A small CTC audio transcriber, trained from scratch.
Model: 7.86M parameters, log mel input, arch ecapa_tdnn, depths [12], widths [384].
Rows from block 9 of a small CTC audio transcriber, named by matrix and row number. Each number is 128 + 24 x the weight over its row's rms, rounded and kept within 0 to 255. All counts start at 0. Numbers have three digits each.
Before each channel's rows are labels from the 100 clips, of 14976, where the channel reaches its highest value: "responds to" is what is common among them; "loudest" is the band of the loudest frequency at the time of the peak. Only what is clearly more common there than usual is listed. The data: short read English sentences (LibriTTS-R).
# c30: last pointwise conv (model.blocks.9.c3.0.weight, 384x384x1), inputs 256-383

responds to: the word "it"; the word "is"; the word "was"
loudest: 250 to 500 Hz
c30.373:063110114140145130147088087128139142094148138089155124149148111114113126125137134121095151117120153092113108148148172147110146101145140154175148164101124126101095102127131133165163124153131135147126138123145121197132135127145114126130130115123118123104124127181151126126152119086171082118132172176092099138130136103113152129118135104137147129091133133137147122093147127144112147099097

responds to: the word "yes"
loudest: 250 to 500 Hz; 500 to 1000 Hz
c30.74:069107120138116118118114079117134112114119104144105147096159106103137069131125131109102129133124083103151138102118128123083134099078080119143105140124104130151114129103111097151114152151094102128094131132121123141114143142135110114094132113125093110104112100158153100117103109097143101118123129097113136094140131101097118134119132124119128080114105152131124135147113097144106107118112

responds to: the word "it"
loudest: 250 to 500 Hz
c30.299:076113075116130116109135091177101117108113096089122124102150105117111091084128131092107123102094143153155128127115133120120111110133107134138105132129099101140112133135116156142117123125137114126121104098103117135113103129142117096138144128160135119132117110146142109159136113096113096123130106122122111107121110085147110117133143123120132116146138132099122123139118092127091132173099

responds to: the word "and"
loudest: 4000 to 8000 Hz
c30.21:175161194165135131139177143099154125177123133148109126136093140123157162159154140139152127172142135165101145134121115120127132144129190100120121150139120119133149168140158082139134110101140139130136136133144118098143121124121112187130079158133143152129167123140096123115120135123133096135113165111143113184120135145096150098133073141149147151049116141100162141113145129101114103118145

responds to: the word "that"
loudest: 500 to 1000 Hz
c30.224:153123100138139117149114135109107135129132095125148137121096086155085129120148103109143132108142150115114139121116116125127108151166144140157160134135149134165178146137147083182129140136116146174147143142100128126117114081125118112127089115120133124153128143140142138138120114116079130117097118111121102127113129111146103124108116112093134137138118180138162173184120124129163117123126

responds to: the word "was"
loudest: 250 to 500 Hz
c30.348:118144107124154097151124115113147129129124115125143144137142136133121112114106115095116120143150146111182150149147110132119097110093100140114102125085130132134093112115102112148124133150117122147115109141100106144085099112112115075115125125123113066119137108132107105162136114077129077099139147095081112104114107100095163136171189087189151108076088163146128146172144073146075186131124

responds to: the word "it"; the word "was"; the word "is"
loudest: 250 to 500 Hz
c30.362:146106178127133111158184125130111140114130134126145136118140153166129119086101108165135105099143116102124142154121146130102145143123167142159137106122158127123103137148121121149098114147140110118154138114131124120083113155119113131125092145107131131127121113149149133106157123141146156113169115117108102128109108112098137106107106111142130099149079101136129139131156158133114105100192

responds to: the word "it"
loudest: 250 to 500 Hz
c30.376:096136112124117096101139126154129102095116100136112152125176133097140095120128128125115144137128105085144138095120143123106099112092105135140156117146120116160111140109080123162127136168126107132107132109120129127115132134131112110125124115140083120096090118158135096114080136089122119079123118120081132114132113108103116109105099128076103091124081164117100137178113107137104142143113

responds to: the word "it"
loudest: 250 to 500 Hz
c30.214:114131064124119129150108096126131094104115120104121139098138122128128117120137119106120130123106127095149120156131137116102120136099050123146152127104147126152103164136146149145116155150087144155130170149094087174113149128120135103111117112148149103113148105133098076144164105074122091093128142111094109102149070078080151118137185111180123119116106133144108130136157114183130129112104

responds to: the word "was"; the word "it"
loudest: 250 to 500 Hz
c30.361:102127082113135152113104142145144115133150144131150118117094107124144156121122120117131145131099147135150113155117125137120127137093104125123144103125112119133140148116098128121120083117119151134123140133103159125162098106110141104126107131155124091130128166126107144151122103129144133143089144125120126147141147133141155100146135141160123131160159117151127131161138105085109116160145

responds to: the word "it"
loudest: 250 to 500 Hz
c30.203:123131114114122129148089113150102130106118152089128123133130136126137119142157150120130127068124100122124149157140122156109129123132127156151137122109127127120103125141174151136140128111117133126141111144114118148178146141152146144110102131117130157145095131127126106144185122121104137136129148121132132104128148189118137148134128120138105088164110123196120116123153133136151157144138

responds to: the word "was"
loudest: 4000 to 8000 Hz
c30.101:076115099127139141118161117131110129118165127112136100113125108129099082109117145090138098148132115112181133148091086096133095140126155102119139081123130113116125130122129159114132101112155118111108111131121128155148116074106143108150138126178143087143134137093108150132113091116085130121114141133113074095124125104106149072127141116126141116139108143119130119144105096061107129137080

responds to: the word "was"
loudest: 250 to 500 Hz
c30.374:102128142120135073108125091154111104112122116116118142172153118130133108118149127163108136127133123122103125145135137137083114110129086114132126126118130119155101130092134105141087156131086142098101117168116109103106124152146108110129119145117103089119124090111137080157158137063159112103142138122067154099172119100093169146132198110166151102109092121144128150160132113130114120085158