config = dict(
    dataset='short read English sentences (LibriTTS-R)',
    train_examples=26041,
    hop_length=160,
)
Rows from block 9 of a small CTC audio transcriber, named by matrix and row number. Each number is 128 + 32 x the weight over its row's rms, rounded and kept within 0 to 255. All counts start at 0.
Before each channel's rows are labels from the 100 clips, of 14976, where the channel reaches its highest value: "responds to" is what is common among them. Only what is clearly more common there than usual is listed. The data: short read English sentences (LibriTTS-R). In brackets: how many of the 100, against the usual share in percent.
# c30: last pointwise conv (model.blocks.9.c3.0.weight, 384x384x1), inputs 0-127

responds to: the word "it" (41 vs 13)
c30.299 [163 187 155 127 142  79 139 149 100  96 131 174 159 149 118 136 128  95 142 144  97  83 193 100 138 155 166  85 164 115 152 132 114 123 110 159 120  96 115 154 115 233 124 203 191 205 112 111 146 109  65 127 120 112  49 102  91 140  87  73 120 120 101  87  91  81  89 123 106 122  82  91 143 138 111  45  82 120  96  45 100 142 106 126  80 108 108 110  94  99  97 113 131  65  93 134 196 127 135 115 176 157 158 171 146 113 142  78 171  95 180  85 156 101 145 112 142 147 170 154 122 120 109 117 130 125 147 123]

responds to: the word "she" (36 vs 5.7); the word "said" (35 vs 6.3)
c30.380 [146 164 118 121 172 121 134 129  92 112 102 152 133 126  82 158 152  80 110  81 108 137 151 127 114 134 188 152  79 110  69 160  89  87 130 107 127  66 121 122  81 151 118 130 153 178 116  65 162 125 126 148 155 102 111 174 164 194 152 118 152 224 151  96 103 162 144 154 167 118 120 144 114 183 115 125 133  75 132 137 113 165  58 122  93 104 147 133 176 140 170  99 141 101 175 135 113 143 143 134 143 125  80 117 115  83 160  99 142  92 129 128 136 131 117  62 104 154 147 119 119 133 114 138 118  84  42 121]

responds to: the word "was" (45 vs 10)
c30.27 [135 119 122 151 148 104 113 105 118 118 106  37 116  80  87 113 115  91 129  82  61 147  99 126 151 118 116 118 161  74  87 117 132  82 106  56 107 134 175 158 111 129 112 147 131 123 113  92  72 135 126  94 101 118 180  97 125 136  93 127 135 107 121  90 124 105 114  97 117 115 109  87  94 150 121 111 117  97 155 121 124 154 112 124 143 130 121  85 146 165  78 153 125 158 121 136 165 152 160 189 135 153 123 128 148 141 162  93 166 114 184  74 114 200 127  99 150 195 154 167 190 133 106 171 158 199 134  91]

responds to: the word "yes" (27 vs 1.3)
c30.74 [183 232 193 105 146 153 141 156 112 128 211 152 167 113 131 142 156 127 152 134  95  97 213 132 124 114 149 124 183 131 156 137 130 101 103 106 164  96 156 119 140 229 198 168 176 176 102 125 200 116  80 142 125 142 159  97 154 105 132 146 106 176 122  94 119 107 149 112 135 114 150 105  93 124 171 192 141 142 119  85 132 117 152  89 160  72 106  68 132 148 129  95  61 179 144 150 139 105 104  76 110 109 111 161 139 153 118 148  96 143 114 167 142  44  97 149  94  84 125  66  87  80  95 101 113  93  66 187]

responds to: the word "said" (47 vs 6.3); the word "she" (42 vs 5.7)
c30.119 [147  89 135 187 177  82  95 175 102  92 101  88 186 149  88 109 106  85 123  74  69 172 116 104 165 149 160  92 140 106 102 144  90  76 122  97 140 141 160 172 175 135 152 146 160 202  80 116 135 136 178  94 102  61 117 158 145 118  93 153 178 173 157 131  84 109 118  84  86 164 176  96 137 161 137 160 193  89 177 145  90 150  79 168 103 128  83 100 171 172  80 177 154 123 142 168 135 117 118 131  89  96 119 133 128 127 160  82 126  73 128  86 149 134 121  75  90 136 137 113 139 149 102 104 127 115 126 108]

responds to: the word "was" (42 vs 10)
c30.348 [150  92 163 113 123 144 183 125 167 132 232 179 140 161 128 213 133 138 206 161 113 106  66 118 146 162 136 133 113 122 119 118 167 162 164 175 147 130 174  66 156 129 171 131 135 198 124 189 156 145 118 137 200 142  77 155 154 116 138 174 127 126 142 158 131 104 134 175 150 123 168 151  22 163 102 168  98 140 119 100 180 113 138 160 128 112 169 134 113 172 145 106 161 116 139 161 144  71  91 135 142 105 129 130  76 112  80 145 113 136 110 149 128  87 129 154 105 102 166 113 131  60  96 126 154 147 147 149]

responds to: the word "was" (43 vs 10)
c30.374 [136 160 140 143 134 130 144 167 142 154 161 124  64  93 157 174 142 169 170 140 166 162 175 130 133  55 141 123 109 143 126 158 116 172 174 132 158  96 135 133 118 127  65  87 111 138 141 176 192 130  66 170 128 145 103 114 125 107 114  70 123 125 105 174 121  93 109 157 145 112  87 139  82  81  48 160 129 139  47  85 146 177 179 115 114  75 171 113 108 127 154  61  79 135  80 131 162  73 116 118 180 127  98 146 133 175 143 157  83 160  85 182 132  64 149 124 145 127  90 156 124 114 109 114 134 118 114 152]

responds to: the word "was" (30 vs 10)
c30.101 [169 109 125 108 130  91 143 145 144 128 168 152 130 166 109 129 106  93 131  97  89 112 140  86 142 162 167  81  43  87 106 176  95 112 142  89 139 134 149 145 125 128 154 162 179 255  75  97 115 187 166 131 135 120 128 168 131 182  93  92 161 176 144  92  84  68 135 135 133 119 131 105  87 156  94 138 157 116  56  78  85 129  78 150 100 128 132 144 132 126 114 164 201 152 189 167 125  76 135 101 146 165 154 151  88  90 161  95 146 101 129  77 154 132  81 115 111 132 125 111 157 114 108 131 127 139 169  74]

responds to: the word "it" (40 vs 13)
c30.214 [154 187 164 104  98 150 128 107 153 155 120 188  97  88 116 154 119 127 145 168 121  82 148 128 159 121  38 103 152 149  97 149 146 149 128 116 134 110 128 119  93 117 146  93 147 171 142 201 183 138  91 120  99 147 143  85 118  63 111 136  87 148 156 170  97  84 117 122 142  79  73 162 145 149 105 107  91 139 127 119 171 112 138  97  97 107 121 119 120 100  95 150 120 110  75 115 137  48 122 113 179  65 119 147 186 108 219 132 114 113 140 133 159  97 104 143 126  76 113 139 189 109  86 135 184 126 127 166]

responds to: the word "that" (26 vs 6.7)
c30.224 [142 178 153 148 155  75 119 103 105 117  86 136 188 129 134 159 166  97 113 154  98  78 255 131 123 145 223 114 203 103 142  98  73 115  88 120 132  99 150 136 176 209 150 160 126 173 117 106 112 175  53 161 141 135  86  93 183 161 129 111 169 196 135 137 102 179 178 111 139 123 122 138 143 126 178 136  94  98 174 127 107  86 159 192  27 110  79  60  92 147 135 132 112  65 210 204 111  93 113 116 123  76  67 134 117  84  64 137 107 114 100 118 130 118 153  96  92 108 110  96 130 126 122 161 123 183 123  75]

responds to: the word "was" (25 vs 10)
c30.148 [189 147 168  80 163 107  89 166 122 123 108 113 200 130 124 137 157  82 140 135 128 174 180 113 136 141 205 142 108  72  77 167  88 122 113 117 129  68 150 157 151 197 172 159 168 214 118 104 133 114 137 181 131 164 107 109 144 183 148  62 145 147 170  77  64 249  83 135 113 112 141 102 115 168 221 117 128 169 131 101 128 168 137 109  82 106 160 145 150 192 124 208 146  94 176 144 177  63 150 158 118 151  69 132 210 171 172 101 154  98 162 114 164  96 133 112  94 137 202 138 204 168 130 136 123  71  79 153]

responds to: the word "was" (40 vs 10); the word "it" (34 vs 13)
c30.361 [174 184 164  97 179  98 112 131 127  87 129 182 144 187  95 181 124  66 132 140 119 171 129 114 136 179 136 103 103 131 163 133  95 142 135  98 114 104 145 104 193 142 157 162 149 220 111 148 113 121 101 105 145 120  82 204 123 137 136  85 139 100 177 181 107  96 123 136 120 149 118 116 134 143 108 153 153 111 152 111 123 119  79 106 103 141 197 139 119 129 145 138 183  77  97 149 228  99 188 106 151 173 120 218 194 125 215 110 150  52 182 140 147  92 124 102 153 127 179 135 220  87 112 149 188 115 141 114]

responds to: the word "said" (39 vs 6.3); the word "she" (30 vs 5.7)
c30.274 [160  69 143 194 160  91  64 157 121 124  89  69 168 140 104  77  89  81 110  89  58 156 113 102 163 134 156 107 142 108  84 147 122  81  90 127 140 144 169 173 175 144 151 171 156 223  97 100 141 141 157 101 112  83 108 148 145 140  95 175 173 165 156 104 100  91 137  94 110 179 178  98 115 164 136 123 178  90 166 131 109 157  85 172 135 122  90  90 155 164 109 178 151 105 131 161 126 139 122 138  86 120 136 171 125 142 162  84 127  96 138 108 164 145 129  70  85 127 145 103 135 143 115 151  86 125 143 102]

responds to: the word "was" (35 vs 10)
c30.223 [153 162 174 145 103 112 160 128 118 119 220 184  87 131 123 173 161 129 182 131 118 123 140 117 130 175 106 107 207 157 213 100 104 167 144 122 143 141 118 141 152 152 123 110 162 165  84 153 150 147  94 118  96 148  75 120 145 131 106 136  96 150 136 223 114  42 113 142 123 130 125  71  81 156  98 153 102 128  81 119 133 144  64 139  88 129  79 127 101 131  74  77 161 143 144 183 149 129 129 134 170 162 143 155 136 178 135  92 159  97 171  74 138 131  92  99 123  99 110 179 173 128 110 166 156 189 150 108]

responds to: the word "and" (27 vs 10.1)
c30.21 [ 89 181 113 118 202 117 130 104 125 144  94 145  92 119 188 117 133 128 119 158 111 124 140  94 104 102 153 127 119 117 188 150 125 121 158  88 127 154 135 139 102 174 121 113 110 156 100  90 142 152 177 177 188 127 121 180 170 229 162 125 204 129 139 163  91 109 188 122 142 152  93 171 146 135 135 177 159 107 140 155 173 241 159 188 115 135 223 127 179 121 135 129 109  33 164 191 127 161 114 115 118 170 113  93 128 115 149 128  88  77 117 139 128 168 119  91 148 126 115  93 114 102 141 127  90 187 158  99]