Weights of a small CTC audio transcriber: activation silu.
Rows from block 3 of a small CTC audio transcriber, named by matrix and row number. Each number is 500 + 50 x the weight over its row's rms, rounded and kept within 0 to 999. All counts start at 0. Numbers have three digits each.
After each channel's rows are labels from the 100 clips, of 14976, where the channel reaches its highest value: "responds to" is what is common among them. Only what is clearly more common there than usual is listed. The data: short read English sentences (LibriTTS-R).
# c30: last pointwise conv (model.blocks.3.c3.0.weight, 384x384x1), inputs 128-255

c30.338:511448443484464493573480481520678444549415473525425526536497493536508448502536478444541436449508511414463471431467493527506465509460462518487534530517464504477476446526453526449566466491516446496488554519357541506396456499561469472469531582458566484601465559477486525543529445503518438472461469493417507460500503499523488476458435607487502425622433567493426522482520466495543395519581
responds to: the word "was"; the word "it"

c30.330:514473513498502516569522542501611515585491524528480436522460607547485439541527496512508420445522562574486478498526478476483487538418497461495547529490539498478524461544521592430526432406528427497460572501427512452400489485522552380470508557613591470589404535473535487486545479496441467440489470510552433419415441449475520452422517427466459444559518518492444540526543463472503499515444
responds to: the word "i"

c30.131:472449392406507480477455459460515387466500526484386451484458472455416535473473433499520510473433551566435526442460523530473465436524453525491555461389552494446495483498511477568450505495502444507511534424536494500479442501584512472501442477423523478545429528460476502495529497492481470547491370459532514478520513390450465507511482529527448504399477357491481442493451417440455440523518
responds to: the word "i"

c30.113:521460492511425537532535498513567469558518536520486438478475469667435448426482525540612553440552630531516469558479517449447489455461480504534509523495412416443434504453426453482396540477474517511400398511479459416478536498466513473436531551451552479528518520465501505500523420458481462560409543483526526429475584504424531474499528520523498485612503501478525522476552539411487466458477
responds to: the word "was"; the word "it"

c30.188:413455449515492525446525574494515527604531601521476479434474600419430479417397524502512481493525553497529459506623541522485494432409482476521533544473487463505423440474429497524483483437527486445494550530461494453461481459527492397466433522493500442512455449454503439559503509516505452483473403486518478492427427423388395381411396389355482503474405493518432548475492453451420509487423
responds to: the word "i"

c30.362:534498421510454462509410501481514488433474461464459539579477534454528464484567483492513471496496434457427460401441457507538442500512458479544485509558486627445538453568491537444598425408506381462411444460495493502529431453459458463453583572398575460618510526456513542528470409515562520523535558485547417487475492501564536565541463540598476470632540561515507401500573538464504475521507
responds to: the word "was"; the word "it"

c30.164:494474480434454512583501542539628434501489489536485445491485462504491524518452429600545510379445587549411491422428499545407452410492412545484570453526541575470528508435525521416424450418495374502485518450574535435493444540417573456404429569456462530472541440393579487570544434486446495535512487473525491439537508450483504509504526516481493538552473498494475581540401494459473455510546
responds to: the word "was"; the word "it"; the word "of"

c30.191:459514464521451529518516500495573541559449495490485465557498490639436476466405552539521429451464529529457483491589485508442500523454555457591438552411542457488409465574471429453483467448515478494416672494442521429521451534525544529466386562515566445580515473444535417523588475570492394555462460450486521504504469566418476483458523562419580519626511516550478516462485403439562435511507
responds to: the word "was"

c30.327:537495435491484508508414613510550370540503587544466488502466500471475527465435487513514532475541552472466457414468426577484443465452424498518496498542528500525449392491436497437492473466504453453426485528478515545404462494523511450397514539526507482472499499460515558412384481468409489453455499443472401437389446418532438406463511441452535488572496560519516488534526456527483445454484
responds to: the word "was"; the word "it"

c30.214:542578545528497592398555595529536429549533426486483496419484436495452502526446480576527549471489493545429466494539405586534482523529553476453478465469502394569396506392536456412495437469369545452512456549495537496573433453550536467489505596567515525497464520515596552505602506521521450506600436446498533445589532520447425553612536517481475586514472520556506502530478447435490559502547
responds to: the word "of"; the word "was"

c30.268:493442454501479455608403515474582442507423388559468446505512447545550471526535487569506515422531443549430437472492449500453432500445429437550476565504503445480456459602440437316482470403521364491376541550396519506508463453562489544525488502532563458494510479426524556487519438549430426526410492540457458539492420472506520484456493417459498511594520549507498549464547478450554397394449
responds to: the word "was"

c30.324:415537433523459425405408497512487425467497521477495482561506532461552492504535410429611521441489504547432524387432559539486457560489416515502579473427537542441587483482541533572509428499499508507486474484417468511472489499479346546418549512420415478444521473528421515449531504381526530496463461498490450451558429482569559543547475438550545426496444516510492417504532558507507538443447
responds to: the word "i"

c30.53:466530514496552470468515478505467465515527501438476531460536450410531501637531535547393517514498434410434453583560453578481539426475503503396527454528425503460577512487529629423530540411456397568541538559503499536478562489463443454523488503550354546502482462556497553492438505466540549391519488548509510467516482484639596531527507430488432423409508494485463473496452530492371495432558
responds to: the word "said"

c30.216:528465504492515511542576534417484447438406461411472570475470537364474429492536442592535446590562459437470459388439477455542480400536497466559497432519483502405510472436472490404528489458551395486495554503489505514414622507629539450530561578499582565491463445550555500512496463484426523489495538501484521427494550473534411473464517481447536583532517516448470473576475496532444627444397
responds to: the word "was"

c30.174:504470504452485567527518502461595490473531542494465507470547477526541536506520553509429514483560484513459522536471532567614479461575561478565503569530474472438539482448459488453542492478507350458528440473555541429568554527459451528503555414404414568445460506562469509430520598530497465468600504423568558406536532479543511552505562430402409523496529541561462469555441545487470614549460
responds to: the word "said"

c30.264:473469514449425501429569543481543499499541538500531484477451596486465516482453401523527435476579540575447472496490607491533439551414477445571535530496589455462511485478527506501434456480388520460460569514533446370501499449383512372449476520475520422565450497443456451546509414510558419448437537474443430453504483446393479477478473547481425491535474527461442558466514403374432442520420
responds to: the word "was"

c30.332:527442416503468459618465515505606464548436412513479464500507517562474440484471506421435406471439478497521485424569481468415508480499513457507416539514455512555468406574419446535452543507544529530411552510466600505562467463557487537484487622461590484600505496481617530519592484569506494636428533462440503468524519528460489552455464617493602502685579609604441571457507437457638428550583
responds to: the word "was"; the word "it"

c30.87:454515476441474553494454539581479578495598580517507512498486540449543550566519476518568537525593506560476557506488607539508469582437479484509537499476503480507529513410543493602470492579495581470546525498562504439492434549393547448505485407427406487532480526461461486580485420552568454416542442541549445484456449495485461455471487472497438408427435468480467491488506534418378433480516
responds to: the word "i"

c30.16:492420490468453490490470515437438430470413464471512556514476466471519557543459434503489477465495451479499537368474458472454497499509484504567451559511548534524517411513524574541464511501505468464521481486528449501430532537440507443577522485374437561464494481489468420545517548428493497480518436521565411367510505456523532623431451502464503452551423469509444491504493477443374514445472
responds to: the word "i"

c30.137:472464443429466505481537548503570510538515554500459426469449505511489487472453450488400424430497556493509487507515572505467472547403451484522469536421540541549391399449382440573382455455434513488411538496510525434470505449566425450492546532424479517504479497507500482437514462561487473525444493439456518488502518524462479498453477556486538475541517562535446540485527501481538471528389
responds to: the word "of"

c30.258:464482453514507519539512526539526467519484586547460471535470474406512532494482540493542527472531539501425466446485534606463477484418547457528557511475540469469511504452473486479385489438400450503502512497474466508434473433525428437473448484473486503505486496493517416512550454520441426434474389489457478322470453370517445472471320381465469435522465487493463477483488491448401453517510
responds to: the word "i"

c30.52:519507519450513427441455453494384490430489505416568482459504363430497449530559448496473497477443469405462473454392492493472511467572520525458525430467474591454426465448471473464441556413449343465544461504515499508453564483560591497485425400497451541460412478473520454525443475500402563459574390519472475486505435585525520504491494469439407480422488486422540495485450549536402481548467
responds to: the word "said"

c30.67:542514495538398510533470542551529451564599560564524484441446548538572520531568508502624524392601651507424533483578502525442456486452531531457547487507493485501572502561554629496524477454442520585514546514517528433427415506403435511488427488511467444477472482408484476545515450493499426500498424529489462400489496467514463497449488501455483487517413512567454528517532507407431446521543
responds to: the word "was"

c30.318:561541432485491526475451439463535409482480446381458466580480472596604518468572529431568568511563440427476502479444492523604487530526462509502568539466506465509633497502580597517506505459478494508477481461435494526434455585381336584504612440489392533534563538513407580453385489418484553446492407469484508435549523450567591574535441413546396455547549590439515344559546627505516547472507
responds to: the word "said"; the word "she"

c30.103:530495537472561525546544529443470413459497591478511530414491456456428552547464546536517533472484508525444520463528530484514548510527560536554577510512557327474445460487403397463403502502431388547550696574476447449559563465382600471530466572497545487438552529521453439617643491556499450521475462473531500489534480501479445512420517572468507455602440459547508475484519478490441485507479
responds to: the word "was"

c30.24:438463480547503533459461464476467425520517412452491456502456460552492433442436572488430496454481587462475499510533482492387520488507506506539525519485479395477470462509481452346415440475445451483426616568389516497479468506452572498480426502468476502558485519494530521486589480547515419540416478543462515435392481509397480472514572528500469417468463537503538515487392477457506479543476
responds to: the word "was"; the word "it"

c30.75:433461428477501476530517522483556446578499471518467518475500455515403410458445576511483495492456522468468529593567469459423502499447516477470382501502397417518427460461407416504485460509489567510465536490436520498468473411466459491467466540375513474556424471482537487524596497483457494504462477495434526355487509429444542483453503548500461405546507562567518546514438437546447472570502
responds to: the word "was"; the word "it"

c30.215:623479561510486480524569528485570475552510447523561498430490539487649481666583550441484487550516501516513492451425559477661500524570504540393586491493466508501513422535485532517463488507432515454469420542593461485534506497480461445467485487372528523465509430535524546506546469461532542430557445513463558545462543532543484558500475526470395506613374516472443423457516598468451527545514
responds to: the word "said"; the word "she"

c30.239:536482409459415505526489486536663435473507523563460433558514523538582529549517453477578564414556551468452431404506540581447490481436468445507521539480475481460528441499432432545434491510468494499457556525494522509463448491355467568466508524556571475608488589495481549506526445470464403507435423563480474423502549493510509467479489521536512462574552547456489437495644488424523441471540
responds to: the word "was"; the word "it"