Weights of a small CTC audio transcriber: arch ecapa_tdnn.
Rows from block 6 of a small CTC audio transcriber, named by matrix and row number. Each number is 500 + 40 x the weight over its row's rms, rounded and kept within 0 to 999. All counts start at 0. Numbers have three digits each. After the name is the row's rms in percent of the matrix's.
After each channel's rows are labels from the 100 clips, of 14976, where the channel reaches its highest value: "strongest on" is what is common among them. Only what is clearly more common there than usual is listed. The data: short read English sentences (LibriTTS-R).
# c30: last pointwise conv (model.blocks.6.c3.0.weight, 384x384x1), inputs 0-127

c30.86 120:444517523520512503532527523532515556476541516472477555539519479483600543529550471524516474477485544510492486498538513520473533483530508524511463491499450505527496485537492563552549538477442501534539495518524516499561505476473495522529553475541498535519555483493513521470522488498510491517501516558484538433373530517483452470462556500504545521483507516511483438558409503469481519538479
strongest on: the word "you"

c30.289 140:566525519515573511467484569662521463580489579552646527467473560522553481476567583516503547571527481569527530613523537533561529523501597523476526460482550466485514539502576516553565470622546559615523575598510544511441605516589537534522500543566513531469476525517558551558555580479488525540441564527452558523456473469499479560555558546553465531576480487505489502622429478500495467447482
strongest on: the word "i"

c30.134 109:507508532527494504528531489509510481458475507478502549506512510471538556543504439466522525504485559492530462481552526448462567504495481520499438545531539547543457498554497550501502509462518437456533479493501522517544510487477491527497548495444492526553534498511490457515463470533546499534532541504519470495452540512488477456483532499490469474490520529483444518554458488465480525514471
strongest on: the word "it"; the word "was"

c30.203 102:540517493480511571492413502464471456488495477508493538524500600408489500458509501452618565490485521499553566511514507475551449450463491526447491424453570477445477453543538507433492513502498548507470490572468549565450483463508463552555473506476503461512485469624522468538483498482548513454593607533496509476553473415413591410436542501528456475499493535558430462502519407473511511577516
strongest on: the word "he"

c30.269 073:492530487412510544493450534531482496520513557514549543441499525426437451426550459481565527475474512510435498492489485523561451505469549479551506493451533445544433538503550457505544483565484533532564473522486500463463519521556479515524454521490496549488521469564540539531469506531483512467542533466496543507469475468481544436491429473544495483497551525495498514557423495497441511489515
strongest on: the word "it"

c30.77 093:504556397646565479481530489576541567588568518520485482462520544558466448499454532505401495515600512493473457515469488514449504463543518553492548505535554422521568464472530540524612494500529541524496507506509441474546484515621524539537467518503546506528453554437492524548382505423535527490488501469563514524551494501598540405551482496383487462474474482478534550494510490513463493528509
strongest on: the word "back"

c30.264 128:546560527517606462482506510619484430516494557476574488452511509537599560496569552518558573516520488507493522559531482550548582488527554592435534436470540514454473471503538516488556442564592579588470547592458505511460593503588469568582469562551496515463478470490555539509487556461451442501510489459452533536464480486514564504589477546550597464560486475558609467557513497486540435438492
strongest on: the word "i"

c30.293 126:531414597500542545498490554585474475466512529531522580494519437539613503526551518485485455501545524542540495524525544504482504505498558452472550512485470533477498502527498545464524557508586457598479462496455581425516569524453474493504502536496517612518513429493541416559522549409502451486461489513398548417428465358456550513497508571590499515514476463551514436509471463481486472477476
strongest on: the word "the"

c30.118 173:553540495556536478468445519592456480550454511479592552472440493505469527465518578470537578574521492549489571589520476459572447519487510602484556453492544459457517473536538418467498467533530539558454486603497497554450542467544485543563452575524487473456461480556555580550522533501547533465463457532421512505425476499499538550538482501476552462539443450527496436529472503510560466480433
strongest on: the word "i"

c30.281 109:483514566499495479525513447521478521418444429476463486554471520411510474487522519515557494511467522492531496469570499538513497461521517525480487533508477501520512492541470533473479565483538471475518542503507555509546485475476473530517487496445449503507529539483467522520523491521489508479473493486494465498515509544478472567549503508463560492518510484555467514577449581460540480476433
strongest on: the word "what"

c30.221 099:636551476492465516505432507529473524526503520447577417503444511423514505503527528500444515592476460551478483525488499545560503486450529521466488501499521449537463484496516578502532495486469463512539506572519542512496541404493455530531536475553483518513481526488573468474555539514515512460512455491499497487523493473489481565521491524518549538510488478473473447450447563476534544449468
strongest on: the word "i"

c30.72 112:447473565492475529518500426467502534443489489473514495554503457484577492509434404489569444490517528500554502471554493506505549475494483467510452538466365584500427478494422465490463562459495381459524407420491486489557447474425461461543579521418460511542529507444472417463470413542482502524533518503521526419405500491540522402470495484470536485462533528540474509499469448444465496523530
strongest on: the word "it"

c30.236 093:469519486497498490503471488501520507517492506463477515516493526378520544508460467479523520499420467459502500471475448465474511488527509472527490510491475464520452456495522470525518511527469516480491494477488480500502486437577492527471496525508529475471512508493507462457548482558482533549490488488555468515546533505574522472454431467460367482457497500468436557561518495444495502474472
strongest on: the word "is"; the word "it"

c30.262 077:466464477430451499497540506493534466431473470473534483558532494414496448503498488458494501494455520494545499439475527536575502538537508472538433560529464481511488536495508460534490483452523489468457516514505489473545464515453499524459515550534529501511548503479502502489565499520490513538490506545573468514545523487601489299447480479489471502514508486517419511558516478506507520436489
strongest on: the word "was"

c30.182 080:448391474428459498506479474500537551526506495550462538559545523475484478569473516485420447426502502509531514533434517522459506523508456463522451528536448528535422544490454496479446496493460470453558443419499475486488462491424518486459504446489521518570528481506506425501511485524462500524395441447462498544479482535549491601454471536498520450498454486507514434462435572453417494494487
strongest on: the word "what"